Weights of a small image diffusion model.
Model: 12.4M parameters, 48-pixel images, arch unet, activation silu.
Rows from block 15 of a small image diffusion model, named by matrix and row number. Rows with one number belong to one channel. Each number is 128 + 24 x the weight over its row's rms, rounded and kept within 0 to 255. All counts start at 0. Numbers have three digits each.
After each channel's rows are labels from the 100 images, of 14976 (inputs lightly noised), where the channel reaches its highest value: "colour at peak" is the nearest of a few named colours to the mean colour under the peak. Only what is clearly more common there than usual is listed. The data: aerial photos of the United States (SatlasPretrain).
# convs0: first 3x3 conv (model.decb.0.2.convs.0.weight, 192x192x3x3, standardized in use, each kernel summed), inputs 48-95
# convs1: second 3x3 conv (model.decb.0.2.convs.1.weight, 192x192x3x3, standardized in use, transposed, each kernel summed), outputs 48-95

convs0.116:120183143105122094088125153093141122156147120159160134147135187121110132084102146163087121118148108102132109121120059146112117103091137168133134
convs1.116:125135097126147115112150135102142162179113150166106147142178103121116138139154166186129145115130123121113162146122146140168152141135102111103132
colour at peak: black

convs0.57:126155127151128142123091174121086119111122152097115124106120127123102136121111126112129148095163137134126098094142092154096109109150126090144134
convs1.57:105094125106127094121129115130121134123109138134106109108148123167124112122107118137110115146114117122132131111132110128094055162136141140128135
colour at peak: pink; white

convs0.127:144129133087134112150121102108109158133138140120120127134135100128141133107128130135109128142109101131135132122124153117137131104128130157171124
convs1.127:134156088120117098158102101101139144128105069147145139107126103123120135101122146131102138135159119132157168113122149109123182102121116119132162
colour at peak: pink

convs0.39:131120124146117144120122169127091110126113115103122075095137107118092095125107129052133090095154165119097118082145085136107134115145104076168126
convs1.39:121099121135114153115115142135109154125136146123136103103139105147137115142132128122125131093134135132141184108143137134102139152121152135151117
colour at peak: pink

convs0.78:142162120129093129115121134067136129141149133142137121134156172156080115101121147120116123118115114122131136106116082167119127094118137150155086
convs1.78:121122132107102121069177120102119159130111172155102146162131161114122121136168135140151121143095103133108114138108136126168110122111127113111098
colour at peak: black

convs0.30:137164119153117153117131172109089112124114142112102110110140116113108111118106122090129135113136168129105120108129084138120119125145125086161128
convs1.30:084106102129110149139159141132104113058121116129100110123200164129127150134136131113117086126117100171125141090134130116096078103122129128144129
colour at peak: pink

convs0.86:177123145141138128118113081145097132141135101146127051111112133111106170136143161084118118140127124106155113114134123118119141122126158130178080
convs1.86:138124125152142123158110136129139102143108105130133113134114083124115113140114148144060170133119131128100068123137112130101098139134123116122138
colour at peak: brown

convs0.62:178155159173092109112132116092139141120156148133125128121171152160099101122123116121158105109104126125096114092121093138119122099128151134166086
convs1.62:132117129136119123076158130117147148127152174152128137112139153120138113128160135131103083125134108140078146133108116132120147106154164112101082
colour at peak: black

convs0.146:131141136155118133101096148130124114103121132112112138123131106120138109147097121116132147115114150128106126114089108136132129110145096106196101
convs1.146:127117127147123162109146157107129129173138130152133114110103114096143106114114082132163127142125093132096098119118135128108147121126150126124115
colour at peak: grey

convs0.169:168147121100107150116106136137127149136123117124108108098135116100095131121129125108097115120131143131128117082113155143117102114178112135220129
convs1.169:125148091127130156158137097082119074167173116119103105120108091145127168153159126143126116112125153141205143153134162151141123129127085150167183
colour at peak: grey

convs0.89:137142145134127127100109117109103145093128144115108149103114136114158141143106138121099172132105129100098126125112097132118106136151100112196121
convs1.89:132120111143110094113112148129131133096146121106148112107136094124143103087122138115169165132137109086078168126120103111124160155133167114108126
colour at peak: pink

convs0.142:104119140144124143120138167123093106138122135106124116093126115143108118139104141099113123091136157149137098103149116129090128087131116096138140
convs1.142:126094130155088093091153127142136159152095136143147123123062092117136080117140084144125136152133098115079153102122117100127085109139123113100087
colour at peak: brown

convs0.155:113119130165095147122110174148115116100117131103125097094142107142100097141109132082141118106134167142113116095117087132130128109136127101181126
convs1.155:111118136179126124107145132117130131117157160157123106160115111138156093106104125097131094121109146128086121090125098131100160137129169122137091
colour at peak: pink

convs0.133:132112097140104135119160133138114130089157127122139126182156161138086140167104156126155105121143144171116129134127105140113140103127128132138105
convs1.133:132123148141134141111143135132120144116089148134140147148149149094096100126143148149134117118130134145110171153124169132130122135116135125129129
colour at peak: grey

convs0.145:137117105178113139116125169121120122110107133119110100113147116152098108143111135077134144121128165127072133100097088160114104118153098069173102
convs1.145:102133153137124151118130119146099100115136129111109100126130143129148101124086131095172110125149132118124178102123149130137095109128137130150148
colour at peak: pink

convs0.69:138127144180117132057134157118133097151139134139167119115123161127104143104128140108129119120113130114097125105137065173094111100129125092146103
convs1.69:155109106146120106071159164102156159129107167138129109114127139124157129105151128109123103140145169118089121096117129092150148153140154111107088
colour at peak: pink; black

convs0.191:134111126173121116092111162123119131115121142111100129126131108132128093142087109108146147105124140116088126103092066145115124110135097089178095
convs1.191:125098124154125157123134133128116120125120132137110108109108163129131133133110108101160093119126146133119111138139140126099128146138139117134134
colour at peak: pink

convs0.54:140089109160120153120148145144114122120112122106142060122149145133087127129133146071116123145120131134090119106135108139114123123130136078185075
convs1.54:108102138146098119120123130131134177125145110135106118098128120120127138134100147106128110123141124153132183094140137123114134090120136132106120
colour at peak: pink

convs0.79:148131103110120141152131151150115112107139109125139109129127102116104166153119152101155138120164134145140109136135146144107146117146117123102151
convs1.79:112135116137138060142122150137116132106103123120144140125091136097099108113101104141077123148122122159147120135166146109180142134116104135131131
colour at peak: brown

convs0.82:131179134169107146099153151099099114153124172125089117120135128157122132158134141111157082097136153154150128119144134121105098099127149113124125
convs1.82:139164122168150178103151108088139179149147143136127092155118101119149094094111109105127121125129133133081081062133103130142135135129121113135071
colour at peak: pink

convs0.138:145147131132096124105103098087124129108140144145122154123142156129113109091119119171110169108110103113106106123087067150137123108128142147148088
convs1.138:130114133132131118095120123096117171144107165166116144122177121127131110127163112154108159134106104096112171135127121133165100159135110105147125
colour at peak: pink

convs0.120:148060117181170134113121137149089136114122115117162103127122128136096120167100136118138113127132139108104109147163092148084117123100104090149110
convs1.120:139107149147100145129062125142085108103126148124155128099126172085100123135109126124140134132132100157078123121120121148108110118128144143151118
colour at peak: grey

convs0.95:135136136157121151089102128138128153127139138124114121114127126131137153137122143114124197127102157120066126084114104122120097111159078075168087
convs1.95:152110129163118117105116134130125167119143132142125122105112116085140086109100128111125165133147150107058072122095107118120147148152137096109099
colour at peak: pink

convs0.166:112148115124114132104108146136140137108130142130097149132148115116113123142128110116151117126132141149124149127111116145130129109158118121157106
convs1.166:122093121117115085132147129079132151198144139157116132129103097152146113134112124132086156125130090079128100149108098134125153141110133143137117
colour at peak: brown

convs0.76:126130128126093125123094151144116120132153150154168138103132131150136163078117191140062151098111125117084098107148097170140120107125130105129123
convs1.76:140128126129117164106142120125144191145099116174118157104141103104105124123180150176119144119122083110086156118103128118169123126137132103107087
colour at peak: brown

convs0.165:156138093052114132141135139134138166114125097186145121116138131120161091077106106153092121122116123138164115101086158144153116128137149179115118
convs1.165:149161128126127166191082108133116116161114127116150111150113154126150148153094135110104116127151112132161118142108149129143133142119112136150146
colour at peak: pink

convs0.131:127137132199110142058118125127141159164126127115124147129129118153135140116139128142118129126089139098083140112123104115112128107141095102152100
convs1.131:129127140160120150120155147110116144159115182142139110094126157109143113114116135106122104137121102113085104119127148141136151108111141117107074
colour at peak: pink

convs0.65:150154144094133133144082144134128113104116143122133162106114112103136157117111140145133181088153127143126112134150143166131104125168115108141184
convs1.65:141156133097127104151104138142111130092117091134142155160122134129103133134099165159102152159142143125151128109127151121125140117151112129115147
colour at peak: black

convs0.10:154157120154101129103163150107113122144124155144100129125141136167100100149124118126147124088169129150171124129152121124110112110125140135126124
convs1.10:126125125134150156111146084117145164131135145143126127129150123113142109126139103122124102117132166118132107110156117124082105187113159117140105
colour at peak: pink

convs0.182:176128126079110153141110177127138158126138115143113119100130116124139121095096123133123138107149135136125096102097142176149121112177107142151126
convs1.182:105131127099138135183095111136113096115108103131126117140156115122133155133107131124104146118133143130167097110161139123157157123126104147132180
colour at peak: brown

convs0.163:113102097158127129068086187140132119083104115122123133131122114126118112128097111114138145108142126107064133111079063168104123119145083081128082
convs1.163:158152145128157128119088100142119123110136131135113136160104136140124113114110137133138118137128144131116139128079148131105132137124151115137150
colour at peak: pink

convs0.24:115191147120129145120114163112096128126110174127111144123133131135127121141102092150132121094157147130161118138130116128106123101130116140117173
convs1.24:090130114113130162131165153124104124134152145084130097141191125117149115140141103133145116121128213113187124144121121138112117176146139139115150
colour at peak: grey

convs0.5:159129142114083171144147156142123155115154110121105133134141125121112130173123125115181160129164179168158117145133140174155133137171131146157129
convs1.5:114118125101117159178115135132095105086133108111135165107171172157102143156075131142159126138137098160136082158147159130080116113146124144147157
colour at peak: brown

convs0.43:124125140143121161125125165157094130114124146126092081135132125154096120151129118052137116111140170132112116109146119124109122116130148075156128
convs1.43:108136134154152117147141126145124124126126102107127118117060126157132102118151113088152103106125146161111113105145128125150130133129123135146097
colour at peak: pink

convs0.75:176115091114121164182117116167130114119119142101097104137131094122074126189132121088176157139163131155167142155126137140119151135158110109124163
convs1.75:091106096106138131174153103115107097136118098110114141120149083119117122137152119129123124097125118142178131153168125142138095120113064160150172
colour at peak: black

convs0.178:134120110165109158099106169140145134092116146121109127119144114134125113126106123113123147108137135115086120101096056168112108114167088079159083
convs1.178:138132160158128160113128106142140135133115142143118117127066165094148116117115131102111165158103112109118109112091120111120116127135153116126138
colour at peak: pink

convs0.98:160100123134153123127144103141129131143141114125140103123121135138101127110129138119097128138124126113117140146142130112111118126125117101126131
convs1.98:146154176151133124158118140136143108105129127144131135125104169109118127126121149137114097134103137144138100131092151149098145123123144141164134
colour at peak: grey

convs0.153:166175099110096144131110186126116126151148111148116097111131110128094154137118142064146156114145161133138103086091093169088099088171108100172130
convs1.153:126152101120155185118089132103110109113101120119124113111166147130120115136123119116180156128114156118153134139134127146127135134117098142137143
colour at peak: brown

convs0.125:186127091107104115171123090137129127115122138116105118136135099135102143163125116127135132140135135147180146139121127133104111131131150149146120
convs1.125:124130082109156119189142124113144109133116121120106145134165087136116128135169111120145126124111150126170125137150153123115104143108085161141204
colour at peak: black

convs0.96:112113133109159099110110130121105113113123135134177148124096135111150166112117150157091158128132097094119119148135110126117132145105125140099141
convs1.96:111128160130129176139149095142124154108138118138153152110125146070100158128157125143145126125133079108116136120106128153131097129128165120126143
colour at peak: brown

convs0.46:148181162168124136115128176114103123137131170146100125143138133145115109145120112107141129100161151153142119125168138140121113109131132111149139
convs1.46:078146109144113230126159090125119158164108120119120131121112105131125121111120117118120114117118132135129092091142116141118124127167156138151123
colour at peak: pink

convs0.134:140122127102115157146183117139151152081159109149131076141166130114133165171151155088140151127150148158107147149170141110148142161128141103145124
convs1.134:109146121117159152157152163116127114127136102103143110144106160118103111097137111134164105142158077138174167080113169141142133174114116131135144
colour at peak: brown

convs0.112:125146149096121122097108135131094134136153140171172179125113166136128182086116188176085169108133114087102104128141107127121113120100122125140121
convs1.112:165180119112134107127161114100107174185146121187136157101171123105107138132165140170082167117137100113130098133099161140169118134130114120104134
colour at peak: black

convs0.40:126170111109113147118123171105098121134103156121108148123133096144119099128109096103130132101142147133169115127111116126117137113131117127098161
convs1.40:115120103114137200108123118118139116135095126138117128129218128174128140142105180120093139120118102105150162143146142139182080137117123141121140
colour at peak: grey

convs0.104:151074085125140120167117126175143105058135092113139098150138114099106158133152146090131157149150153154121124116167100140123162123113147107115136
convs1.104:106155123126138075146152161144098118126118152109144136121167143118111122118131129117128120126142093140126208125140152130142192137115113140118147
colour at peak: brown

convs0.111:127134120112084130137143112140113155081179114154157127147189119128129138154114119100158074135162155186141125117142160116157131141134121167122115
convs1.111:089157122100143155123153139120125160145137120146116141189137118127107124127146125138118078177146121126144104149128149096142094133123116127126146
colour at peak: brown

convs0.85:117140141119116152090111150114103154119121164137104158100109135126150152121124130134110166116138149115073119096110082143106103107175080078145102
convs1.85:130102120115129053115121125129138160129103115140149142126138110118134084117124146137062108134128147107121188146106114116104102132159151114127140
colour at peak: pink

convs0.113:139074083130161153126150111140091150126125103098171098154129125138086133127116115112093120138130118114127142125151134122096118160105131104112130
convs1.113:118125179138128115129171132158129126116168156127124152130109167152102141114151111143139132147127140109132148141076149137203136125097116137155151
colour at peak: pink

convs0.141:151152138168106099108113113120132156105133158139112130119139135156154128138115131148135114110106121131110125138135105109133123103116159142126090
convs1.141:159096127119132121072112142138113128113126153143163112105147134162133107111137117145117108126112091148106086130145127155085092105110149099145114
colour at peak: pink

convs0.91:127128122124104114119138144155140093087126114100137133152083127109116123142117146107118156114163133155143074142135118123108142115112137155083165
convs1.91:122153132127125158140118122150122162097164153118161118122111153136085157105101125147145163129147177142085096108128111100082148132158134136127134
colour at peak: black

convs0.21:124073103115123165139163119173118117097121110096126050128121135134081141152161139054153151134139153138119131137118133123110135142113115068149143
convs1.21:115105132141149116127141125138122073087115128061117132124176129172126131153171125132131135119105151145149157132136153130144136150129111147133137
colour at peak: brown

convs0.6:148106106136096156080110128139142137144135127111117128108149150130118125114122128111132167149118159102045132094080067174136128138173104108173113
convs1.6:140113141121112111086153120117143131100152141141122135124135134132108126102184122133116140116129142086119128128080156130138163127119157097124109
colour at peak: pink

convs0.129:137146136076094121141091129112157160096139148181145144111129128114168143111083127162108164112127102133155090124111139135161124126136126178115143
convs1.129:130158097128119136127090098128109132130137103152116150118117146150103138124084162158098143124139149151164145152142146158152114121121138144140151
colour at peak: brown

convs0.152:125130109137133138137116153151140154079116131117109124128137123143121103138103086123123165101144151134124121128109077159102143128158131097152143
convs1.152:107137146109135145135134147117131102127102149107119103124160139175149150125133117105119137124136099113150186119149111106165078134110131126129150
colour at peak: pink

convs0.74:132119154118118136125134135112125119174130091137164111123129148163094157096119171101081101122122132099110118115148100145134136120077134114144095
convs1.74:122120118166135183107168125110151160163150145152132129135166126110111132131186149160138119100135123095110164130105164094150135129131141108094102
colour at peak: black

convs0.157:144064081108114153140122120147154161168128106083153106123137146110078118099127120081097127155134131142150107070115142120115132128148165145098139
convs1.157:129115138143121160136148113134142078154117148113099112143152156142129159128148136127088124115112110128155147171104117160137111113096120153179141
colour at peak: pink

convs0.16:165189097115127151132108126124102136166124114100070114111153122135100146151139151092123123129120151132130135129110145137112108111166141133173115
convs1.16:112118130125146168090153102111138135096112118148117134165193145149130152134144112116090118104116150091144108100131153141161108103109127133117142
colour at peak: pink

convs0.12:121109120131137157116092106142134157160155118117096105121124133113119133145133130086108155114103149107055128095126125108122091121136102078180099
convs1.12:113105135161124113112155157121098107126121120137094142131080143106124131136112133145121119131107089121120156118123145120055071139130117130117106
colour at peak: black

convs0.14:151144105125109145154160133157175153122142112128110139152159115104112145143136130104178140119182144155138141137119145140128138127163131121144139
convs1.14:115089146101132125146138124160150110087152089077122171113119140123097165146131131156112149147128115140141124134122151129130104116111137123139177
colour at peak: brown

convs0.27:118098094120110148139124149153124141117125098107120058111146109125096146167131150059172148124162170153120151133133117155113128106130081116134117
convs1.27:111101136133128150139125127117120108086097128084128121145116132126138120140125140122128114116115110126139117123162134154144145097100091135150121
colour at peak: brown

convs0.11:125090107131107170144140159156114140086119122121098091112140114147113146146129131061158155109166145153112140102138134149115116132173093097154143
convs1.11:104125127131128122149107135121106105093127109094124118105130125127134114146141115090105104138131097133141164122129127137151154102128072122138108
colour at peak: brown

convs0.115:105127118113108151106127132133143134081164119118141133144133139115132154159140137125144130128153148152133141140143122125134147127126125146112122
convs1.115:119146154147100128113144098125147147147140145107119141153140139113125110133115122133135106143140123138105208160133136129126139087138127133135131
colour at peak: brown

convs0.51:102120148142117140103112135131114147096140158115117146107130118125143135150110142131115159105100149134105099099118098118133107113138111104170141
convs1.51:141126133162115125103117131118130186141151138157152113129114059104154087073125094134147137138158099132053160089117088111120121132138152107099079
colour at peak: pink

convs0.132:121115127175136146084095105146120161140133144137156136115130156138152142112112143121109172133087134078064124117117068128114118118139097088161113
convs1.132:112126117159114160111165147098141163150112145180111115077101158134144115108122126142101119110141124102078132132117151130135133115108135135091108
colour at peak: black

convs0.130:149138155119097145130160104127140148102162118143129110151171160124151166152170143119129137136132160165122152155162131104174124128124144162176114
convs1.130:107133103117126135132178142103130127154152142128112114149100120089115106134151121141087053134130080127150118116150171117129138122158116125142158
colour at peak: brown

convs0.190:185104092121104146158098158151129130074138104114108098121154106121102146097138125085122167113159151152120105108129088189119105117163115094167119
convs1.190:125146108120098133158093152125134100112087133118120142148185125159134149105107135116124144106125118132153164124165102132095045112110093143130140
colour at peak: brown

convs0.162:128146118123088130145120140121168132128130129143082113136164152143113120138102126110148148117121125135132131135084120180131125112154132105167111
convs1.162:144136124093116124204083131158121078110145120084126135147160130164136132113120105120140156130135129131175139114121138136116111116124140131137159
colour at peak: brown

convs0.17:155108093143096123113133131124142149102116128136102076114163144146082078110118110103144134137106138111083118094076072147129132106138136111156068
convs1.17:136115141105107151110150143151114141094137152129136119123182180153142141140119099101145128118127121109126142145137138135149116093111164142125130
colour at peak: pink

convs0.72:143202165155095136089189130054116142134173135185135133131146134164125132128155141149120091114119130156129135136136138106139089116120133155132090
convs1.72:122144141156141174069167144077125170136149168147134117132134126097149086107153129122141090130113149141091117114137111145126079145139127125128090
colour at peak: black

convs0.172:092106122104128136113120128125129130094137135109095143138131132104125141147134127149146129124153127141153135150119132142111130116147116122140157
convs1.172:117104149144141117104139136125127087182115194081138099117164106150180121118093124086120132114132143149115084125111070126132140132120141137124107
colour at peak: grey

convs0.173:121126130165109136096099168134114119111118130101109124119140114129127110145114125101123156117130159116094122101101090145119109110157095105171105
convs1.173:135123135149127157125113123128103132111141132116129106121093129120134094097087106095180139131122114129074123133120107115133130119155160114144116
colour at peak: pink

convs0.80:156112113090114154140151138141140133118141113110130100147179145126133138175172130110131164141135160178129140150135127156157133124156136123167134
convs1.80:138111132109098170153134108128137098109082110076146120124102175101117115143131136137112124147097118143146075133136152153111151116123121129126148
colour at peak: brown

convs0.107:129151144145104106127151094128141148134165141135113122174163146144146138172172115131149122149126134175143151160163149096159141120110154169132128
convs1.107:121118157158120124091191155100140139173110165107135131127090080108126095152149085127083071146125097132078063105120139114122110129130127093112097
colour at peak: brown

convs0.148:131141078105083140147108166125192130117125108119122115133147136130091107134083124100147130111133126145135128118081108166117131106147136125153123
convs1.148:121129135092144071158075144145137087107129135121125157144091146173121132133114108124118118120122137152165108159133165139126160134133153145139189
colour at peak: pink