Weights of a small image diffusion model: 50862 training examples.
Rows from block 8 of a small image diffusion model, named by matrix and row number. Rows with one number belong to one channel. Each number is 500 + 40 x the weight over its row's rms, rounded and kept within 0 to 999. All counts start at 0. Numbers have three digits each. After the name is the row's rms in percent of the matrix's.
After each channel's rows are labels from the 100 images, of 14976 (inputs lightly noised), where the channel reaches its highest value: "colour at peak" is the nearest of a few named colours to the mean colour under the peak. Only what is clearly more common there than usual is listed. The data: aerial photos of the United States (SatlasPretrain).
# convs0: first 3x3 conv (model.enc.2.2.convs.0.weight, 192x192x3x3, standardized in use, each kernel summed), inputs 0-63
# convs1: second 3x3 conv (model.enc.2.2.convs.1.weight, 192x192x3x3, standardized in use, transposed, each kernel summed), outputs 0-63

convs0.53 199:476464593476488467493467510495485497464504458534483501470494468488469487503617462479479551612506459482469482487481513484507480535471492467477495501520497453466507450480473456460506553467478504
convs1.53 178:501436406495448453485481500579502581497515554508507483465517532499423485497589458452455491577524477499437504494409471501512455577543494514508500506463501487485495440476510542442506427493496516
colour at peak: pink

convs0.8 092:470525479506501489495510507516598508510534495506477548465495436559486555500476446459500451445487450513558476526485487550514517504516432479467544451521572553573453473457544484530510486504430454
convs1.8 061:485496527484542441448454516513477496519587479496487504546542430554470593515465487433529491525543505507464435496490502493507468505554525435546476560387490522457505510597490470438460519473471518
colour at peak: pink; white

convs0.147 101:532516387537538510485494409511549497556516546477566506552512532547518476457455538529492540473492580580540504504513409487436523427522550538477468553467481526487487545509486564582485450535512466
convs1.147 059:490471545492458534563515472465463542571467537505463466429444602439492394517462448515442537464444437485574534494543468544457541496481512542489517519479505577469458482454473522580568506544505437
colour at peak: pink; black

convs0.15 097:533512463508473469516487524531574528563442555450488429566489588468529486493420574546484432462449576528559521442531449527485543489501524482523496540498436529478467553544479533520462531546505489
convs1.15 101:484576564499546533535523538420518418480494452487529503557506460480538499491435527530524487421492485497543515514591523491524541463452485503461468486496502495507481563521519458553481570494496495
colour at peak: black; pink

convs0.39 068:502493462437546474441539462485550539510495483544451558473453514513487549522459475444514480443483456478575489548434441526503467497484464511511531417390500542571501499505538440491555441497451471
convs1.39 072:488500513458518445445388484512506516518506491514481534528547448492500627526480504468572514510592511493508496446474508478499461498564475470588505546498469460413510531562516481565429493504474532
colour at peak: black

convs0.132 087:516517401555537489517456397476518505532508534449525446525519531538526497474439540540468489459540544534529538507481405475473494412483527545489448505460449519493470555509486555575476444541500434
convs1.132 050:506524490505442490574480547512522580487542556457486489483501594485475452534483440525425530529532510527522527581482440451510479568528509504495508606485465528438447478545441529505536482477500444
colour at peak: black

convs0.108 102:424476553481518492475493522461465471458556465573454544476436468519464516495511474437491512513484439456487456524448510504527459559501450502548543440446565495561434472484577457470567441481438500
convs1.108 090:471468479477497454442409510555485523473522516495489543500603447484479574522514503432568493545553568503461523506454524495488443502563505491615511546470498529424488505508477504492457454497492562
colour at peak: black

convs0.152 106:557530421550533468523507512523536514547489513436511534528534524554503517484416510450507452453512540518574479512474475547560496445507448492521550493459472539550457561444491551532528451525465517
convs1.152 052:490529520453505451515479494518514532503559527477489572518564452577475530484472485452547527498575518467471464497490480511577499521533539505444493602393536554497429532607497534464463485482481469
colour at peak: pink; white

convs0.109 093:458547489446503487460521563448541553495479495508466510502475498503500521512412512491457449423494513469520528503484530531506496543478446474520537479514504531545560530521505465514479489525473508
convs1.109 049:446470508436508476473393497541477519553538482486483499489514484496495514563486443471545515521576574492509463523454524502493479471561505480502508571443459558499522490560525496484470491488516489
colour at peak: pink; white

convs0.118 208:477458592472489472494466513494483501462497450535486491467495466490468486509647474478481557597506464481468485489489520489503482535470493466484494503528497452464513457481478451457503546470479506
convs1.118 190:492427413496437460486481490563503574513526546510493483452507541495429487503580444462466507575522479498450499505416479502500452565554502522516496511468498503478500438499496548443516437503490518
colour at peak: pink

convs0.99 080:523495508466510485467523538542522501486396524514471554532492511446479513553400506495488424429455487510565517506496506536539517538508459443531529514539500508532486567485544513510508494569469501
convs1.99 037:474489555502517522492491494510475516508470520488430521504560492518522504463446530458502457471502457495518465529522534461519537486462476513516458524447490465437494518449521518492460504521489459
colour at peak: pink; black

convs0.168 070:422534488538490504460526507450526550481507519513484488441462440570488533479457477482470503433445470494540472509500486512470529498501448512483508448438567541568457538467501462480532474520431473
convs1.168 065:430500517413525445459414477525452492540579504506516523529566453521487539545479498436582466508593523481496482496484485507526461532562490467570502607448522476485553523560452488522460492463484519
colour at peak: pink; white

convs0.38 082:472490464500491446487539521513515511486487490496447555477471511497507540505410466464507454407492422555548493524490483525532452500478498503476507437449545537596491547467509499520572439478433487
convs1.38 060:468501531465517465456438446531551504476548524538469490527571412539506550482467512478574541487532566482495503498481483510465486459556474517577494580404479557414497520543527515504452496502482530
colour at peak: pink

convs0.76 077:431542440530486468507573569492502544498499522494518489449486461540502519510382466495472462448508501518524488479492486564536481562518465518522505442468555497597465515489522490540463488504432466
convs1.76 058:503496518453514470509446488527406515516617508520495527534533455515494529517483488461562582503586527496495491464487554516512475521554536497511504530432509478500511512529455494429454491544512501
colour at peak: pink; white

convs0.181 056:504477385535438477466446478510535521560521475470593493551576554497503515495414511545467552478500540504500585478476506521514502427459477433480442531563435506496562568489458510516515487569499511
convs1.181 084:527472532547423562523580495463477524502477521566517466420440554495495385502493472528420472481479429533541476506514447478461559516459478549456526459536531523550511437444494548517540498530484475
colour at peak: black

convs0.144 114:537540430536496506511525450519579500541456545444533473556465510533569492465431540562481430459481574568601515520502420509469496464535510512524478524465453509551473581501484560575494454512525423
convs1.144 126:508562569517569526535513509427495434495504433496499512569490460508560515507435546543542490426485511494571519501582522512493534414460519500469494494508482493518506566522488439551487572472496476
colour at peak: pink; black

convs0.111 088:514519426521476504518497499491592546507497540404492482529516532503516451476410520529426447461506546538590553473508432535477499478500488536497472508406473555507525555504488504583453484493497427
convs1.111 053:487533538402533458494401466509509483538577489513458498519587461529489553505462487500522600507526478485478490447513491517515480508569489490523453585434475495529553519576485497485499519500484467
colour at peak: pink; white

convs0.6 120:551547429540483531551522445512557555527473545453536445551475550498522510465444537520492464431482602559541511523516413500472515436514540536493463507466459530502471561536453576576439474525535475
convs1.6 086:482567588465553532532494494443515424486523450495505491556497481495555493510417517526517511421469477475557506499592472487507511456486514527504480562487478523494520557550487454559515575517480486
colour at peak: black; pink

convs0.86 098:506535426540499473482507527443558503505531523469537487508497484529496467492418528519452479459488541505564489485503462534477496514478433551541498479425511558532438542480494491561485447508488462
convs1.86 049:471523518491527479584441503522525532552593507502460521523554510522498500516475482485504557510566547494519477544487468505471492547540533476528470561412471582493522508589485499470483477509514477
colour at peak: pink; white

convs0.187 105:490484438493513481467546474531534459503500525557502550529515499510470529501422510503500494462455500515471476518471444456558488506493442569502538514432497532623488496492556498522539447521482407
convs1.187 057:469513535538463507600505500491456547464453570464455505443519499464514507484459496505483500474447445493574428592507491451477550467443473548522476574377503631402439523477477554488499516504494436
colour at peak: pink

convs0.119 095:511550462472483520451545493502514527473504547486503496506504515515503534515428512485508430430492547511557492508513433509522482517562413530497537499537540551582452530482508509561458466561464478
convs1.119 044:444538553527510510662463512481568503514608520521482432528504479544469493539440504500442501451481536482515474415540508527523525493492505496427476546457452451472510523551500521492555513548493469
colour at peak: pink

convs0.185 078:533506480561474449480437465508521461551547488474601523507522513504463462478406500508433570542545563506478529490463451460525474439445477560503514556473470499493556551500439532605477507559492437
convs1.185 086:540439516550440557495570511513510534469460540517516470426406592474483399494502457510406528466454431512533519517504453504473536538487526542482519460514500503521520437440518549513570491466507471
colour at peak: black

convs0.176 106:560542447554502508518503456557560521533458554438520420574525535513546507456452559540471472444514563542540498451535425512472473417535526544467491493465440537487450549544431544566442497526511452
convs1.176 087:460575590479565512541500511456521438484505432518505508566503420506542472488415543514489506441520487481559521486583519504523540478487498486482478509470505500525503575525513448549476562498487469
colour at peak: pink; black

convs0.84 098:445443588509478454443482518441475465468566459582489580449441470532448508487547436465488530544522419449496462495431507513543450573465443501543554460476546489544472467469547481474525465462428476
convs1.84 096:484465455467482425429439525570500515508526514505523517507540475516454549488545497429556515583565524492411494509442513506512424536579508440550508506468488484466475473526481511454485432501497571
colour at peak: black

convs0.17 058:503534441504534482416548403472570542463524471550491467391470495549539522485449484456505479407529461482569507505539463459451451513539482473545447477410573555531462512510490504569451437496487448
convs1.17 049:495529523483531470533435436531514511542589515524440529536528488524519520538469480471587547510557554466539501499494497498490476482570473436559552600508483439435479527513502452564484496462475477
colour at peak: pink; white

convs0.188 119:572537419523474545493540468498561486542446552464532476566490536517529530464426573535484452470498595522582549520505438497469502431491504499519443519470474497500495569497486569579483441567520466
convs1.188 124:513561570505552535516525490427488431496474450497503517576503461498563484498437525540516471424465519497570493492579507496477536424443514492478498485529487499533499554523486474575515572471502486
colour at peak: pink; black

convs0.128 092:509555479522464485491542473541572492555494531492472510510482546521499514466410497502442457444525551543530524479499414529526509503510425529516482465434488522563460545508478511564464453496479470
convs1.128 044:539559553505555482538451551494511489510589515537447537526575504490495497483447457496461509477499441531530537461537493502536482519522535512486462515447509506416477545549544511479513551442458438
colour at peak: pink; white

convs0.110 082:493508494517500483499539528499523526467509498495499527464468464514493524494450466450498454461474445489574529481524502578500468541507423466531555473490572530587501530487535510529483475488442510
convs1.110 053:471505501452515434478432505541509540525615544554495467522516471552464534504474470415549529516537499502461498439490447496563459513573513447518487614355456505474512506592530525482518487501467471
colour at peak: pink; white

convs0.27 099:528542475503513510521533484538544490550480564450513485541442545520571491475429544529481408462457555550579529533499439514467538467525529492509465489461465512538471535515509575568480444563520484
convs1.27 126:494564565509553537537517515427504426485484460497502502578510428524555504501444541563525500429474512482561495476578512505491529435439517485454487482504507498530501565514520457552478574515499470
colour at peak: pink

convs0.64 172:482470593470492462493468495498484496457502447539485507473490451500470500506592480489469540605515462475458479496472507474518475533470493464477512506517502452460509437486480455453503557452474505
convs1.64 159:493448404486457450494475496569502562512531551492499486437519526496401499494583435442467516578523509500434500513423483512513450582560508495517485529463498512487491442491501538445515418494490531
colour at peak: pink

convs0.56 080:510472448516476530492524494497514502544478511505494490559470536461541512479403534515544472434465540537512574517539480497473518480536532494577495524464534570560522518530534485527500443541529473
convs1.56 115:498552573513528551536542503428495432493469457517517481543491483493554519486439536568521510419480497515562509483582503501510549453412490504463497506562501484535506557479487466557495573526488479
colour at peak: pink; white

convs0.158 118:557490376543500506468506401509563457574504538480575482542495536515513469483437532560513475429469583536574518495485439500492464450533507521497467535491475567512464553489498550575483439550497467
convs1.158 044:478563517447478514630499539492582493528466519510401540507496492465533461531435487489460501470472540524535488477547499466557538508463486540494438556424513467444499535500497517523524543399485499
colour at peak: pink

convs0.20 080:540481519576453456448414492486533463538580507443573520503554506493450429536476481504460576572548529472499529447439479473528434449451454553465509586499465485485542539511449524534491521490491438
convs1.20 088:529463516570442550531566498492494516503451520499506438421430601468510406521504460495415469476417415475527497509522505502431534499481508529512522453558502557505508436474491532539571495500519501
colour at peak: pink; white

convs0.96 096:470518514508482477489485537484532531463508506498483494503472528539485507524414471431485451433519488517572520485534552579520514511512435496502554473532505509530526579470500463524463444510444518
convs1.96 057:496521507465513434498447513542525529574617527522474543530563489541480522513489487452552499537567552496469515552476529479514481527544500511522464543419458492442447513569474522443501478499451486
colour at peak: pink; white

convs0.113 080:428515468499493515489520534433536528436509470534456546460472471581494496543480464443489466450474463476545476492488483550497503524505449511510527421457564526577491536453575438484524453501449468
convs1.113 074:470508496447528432430377507546488495502566493528471497543568445502499554508496502438542509529592566526479471479467532503562434526575494481512510551444461493445480528568487483488445471492507517
colour at peak: black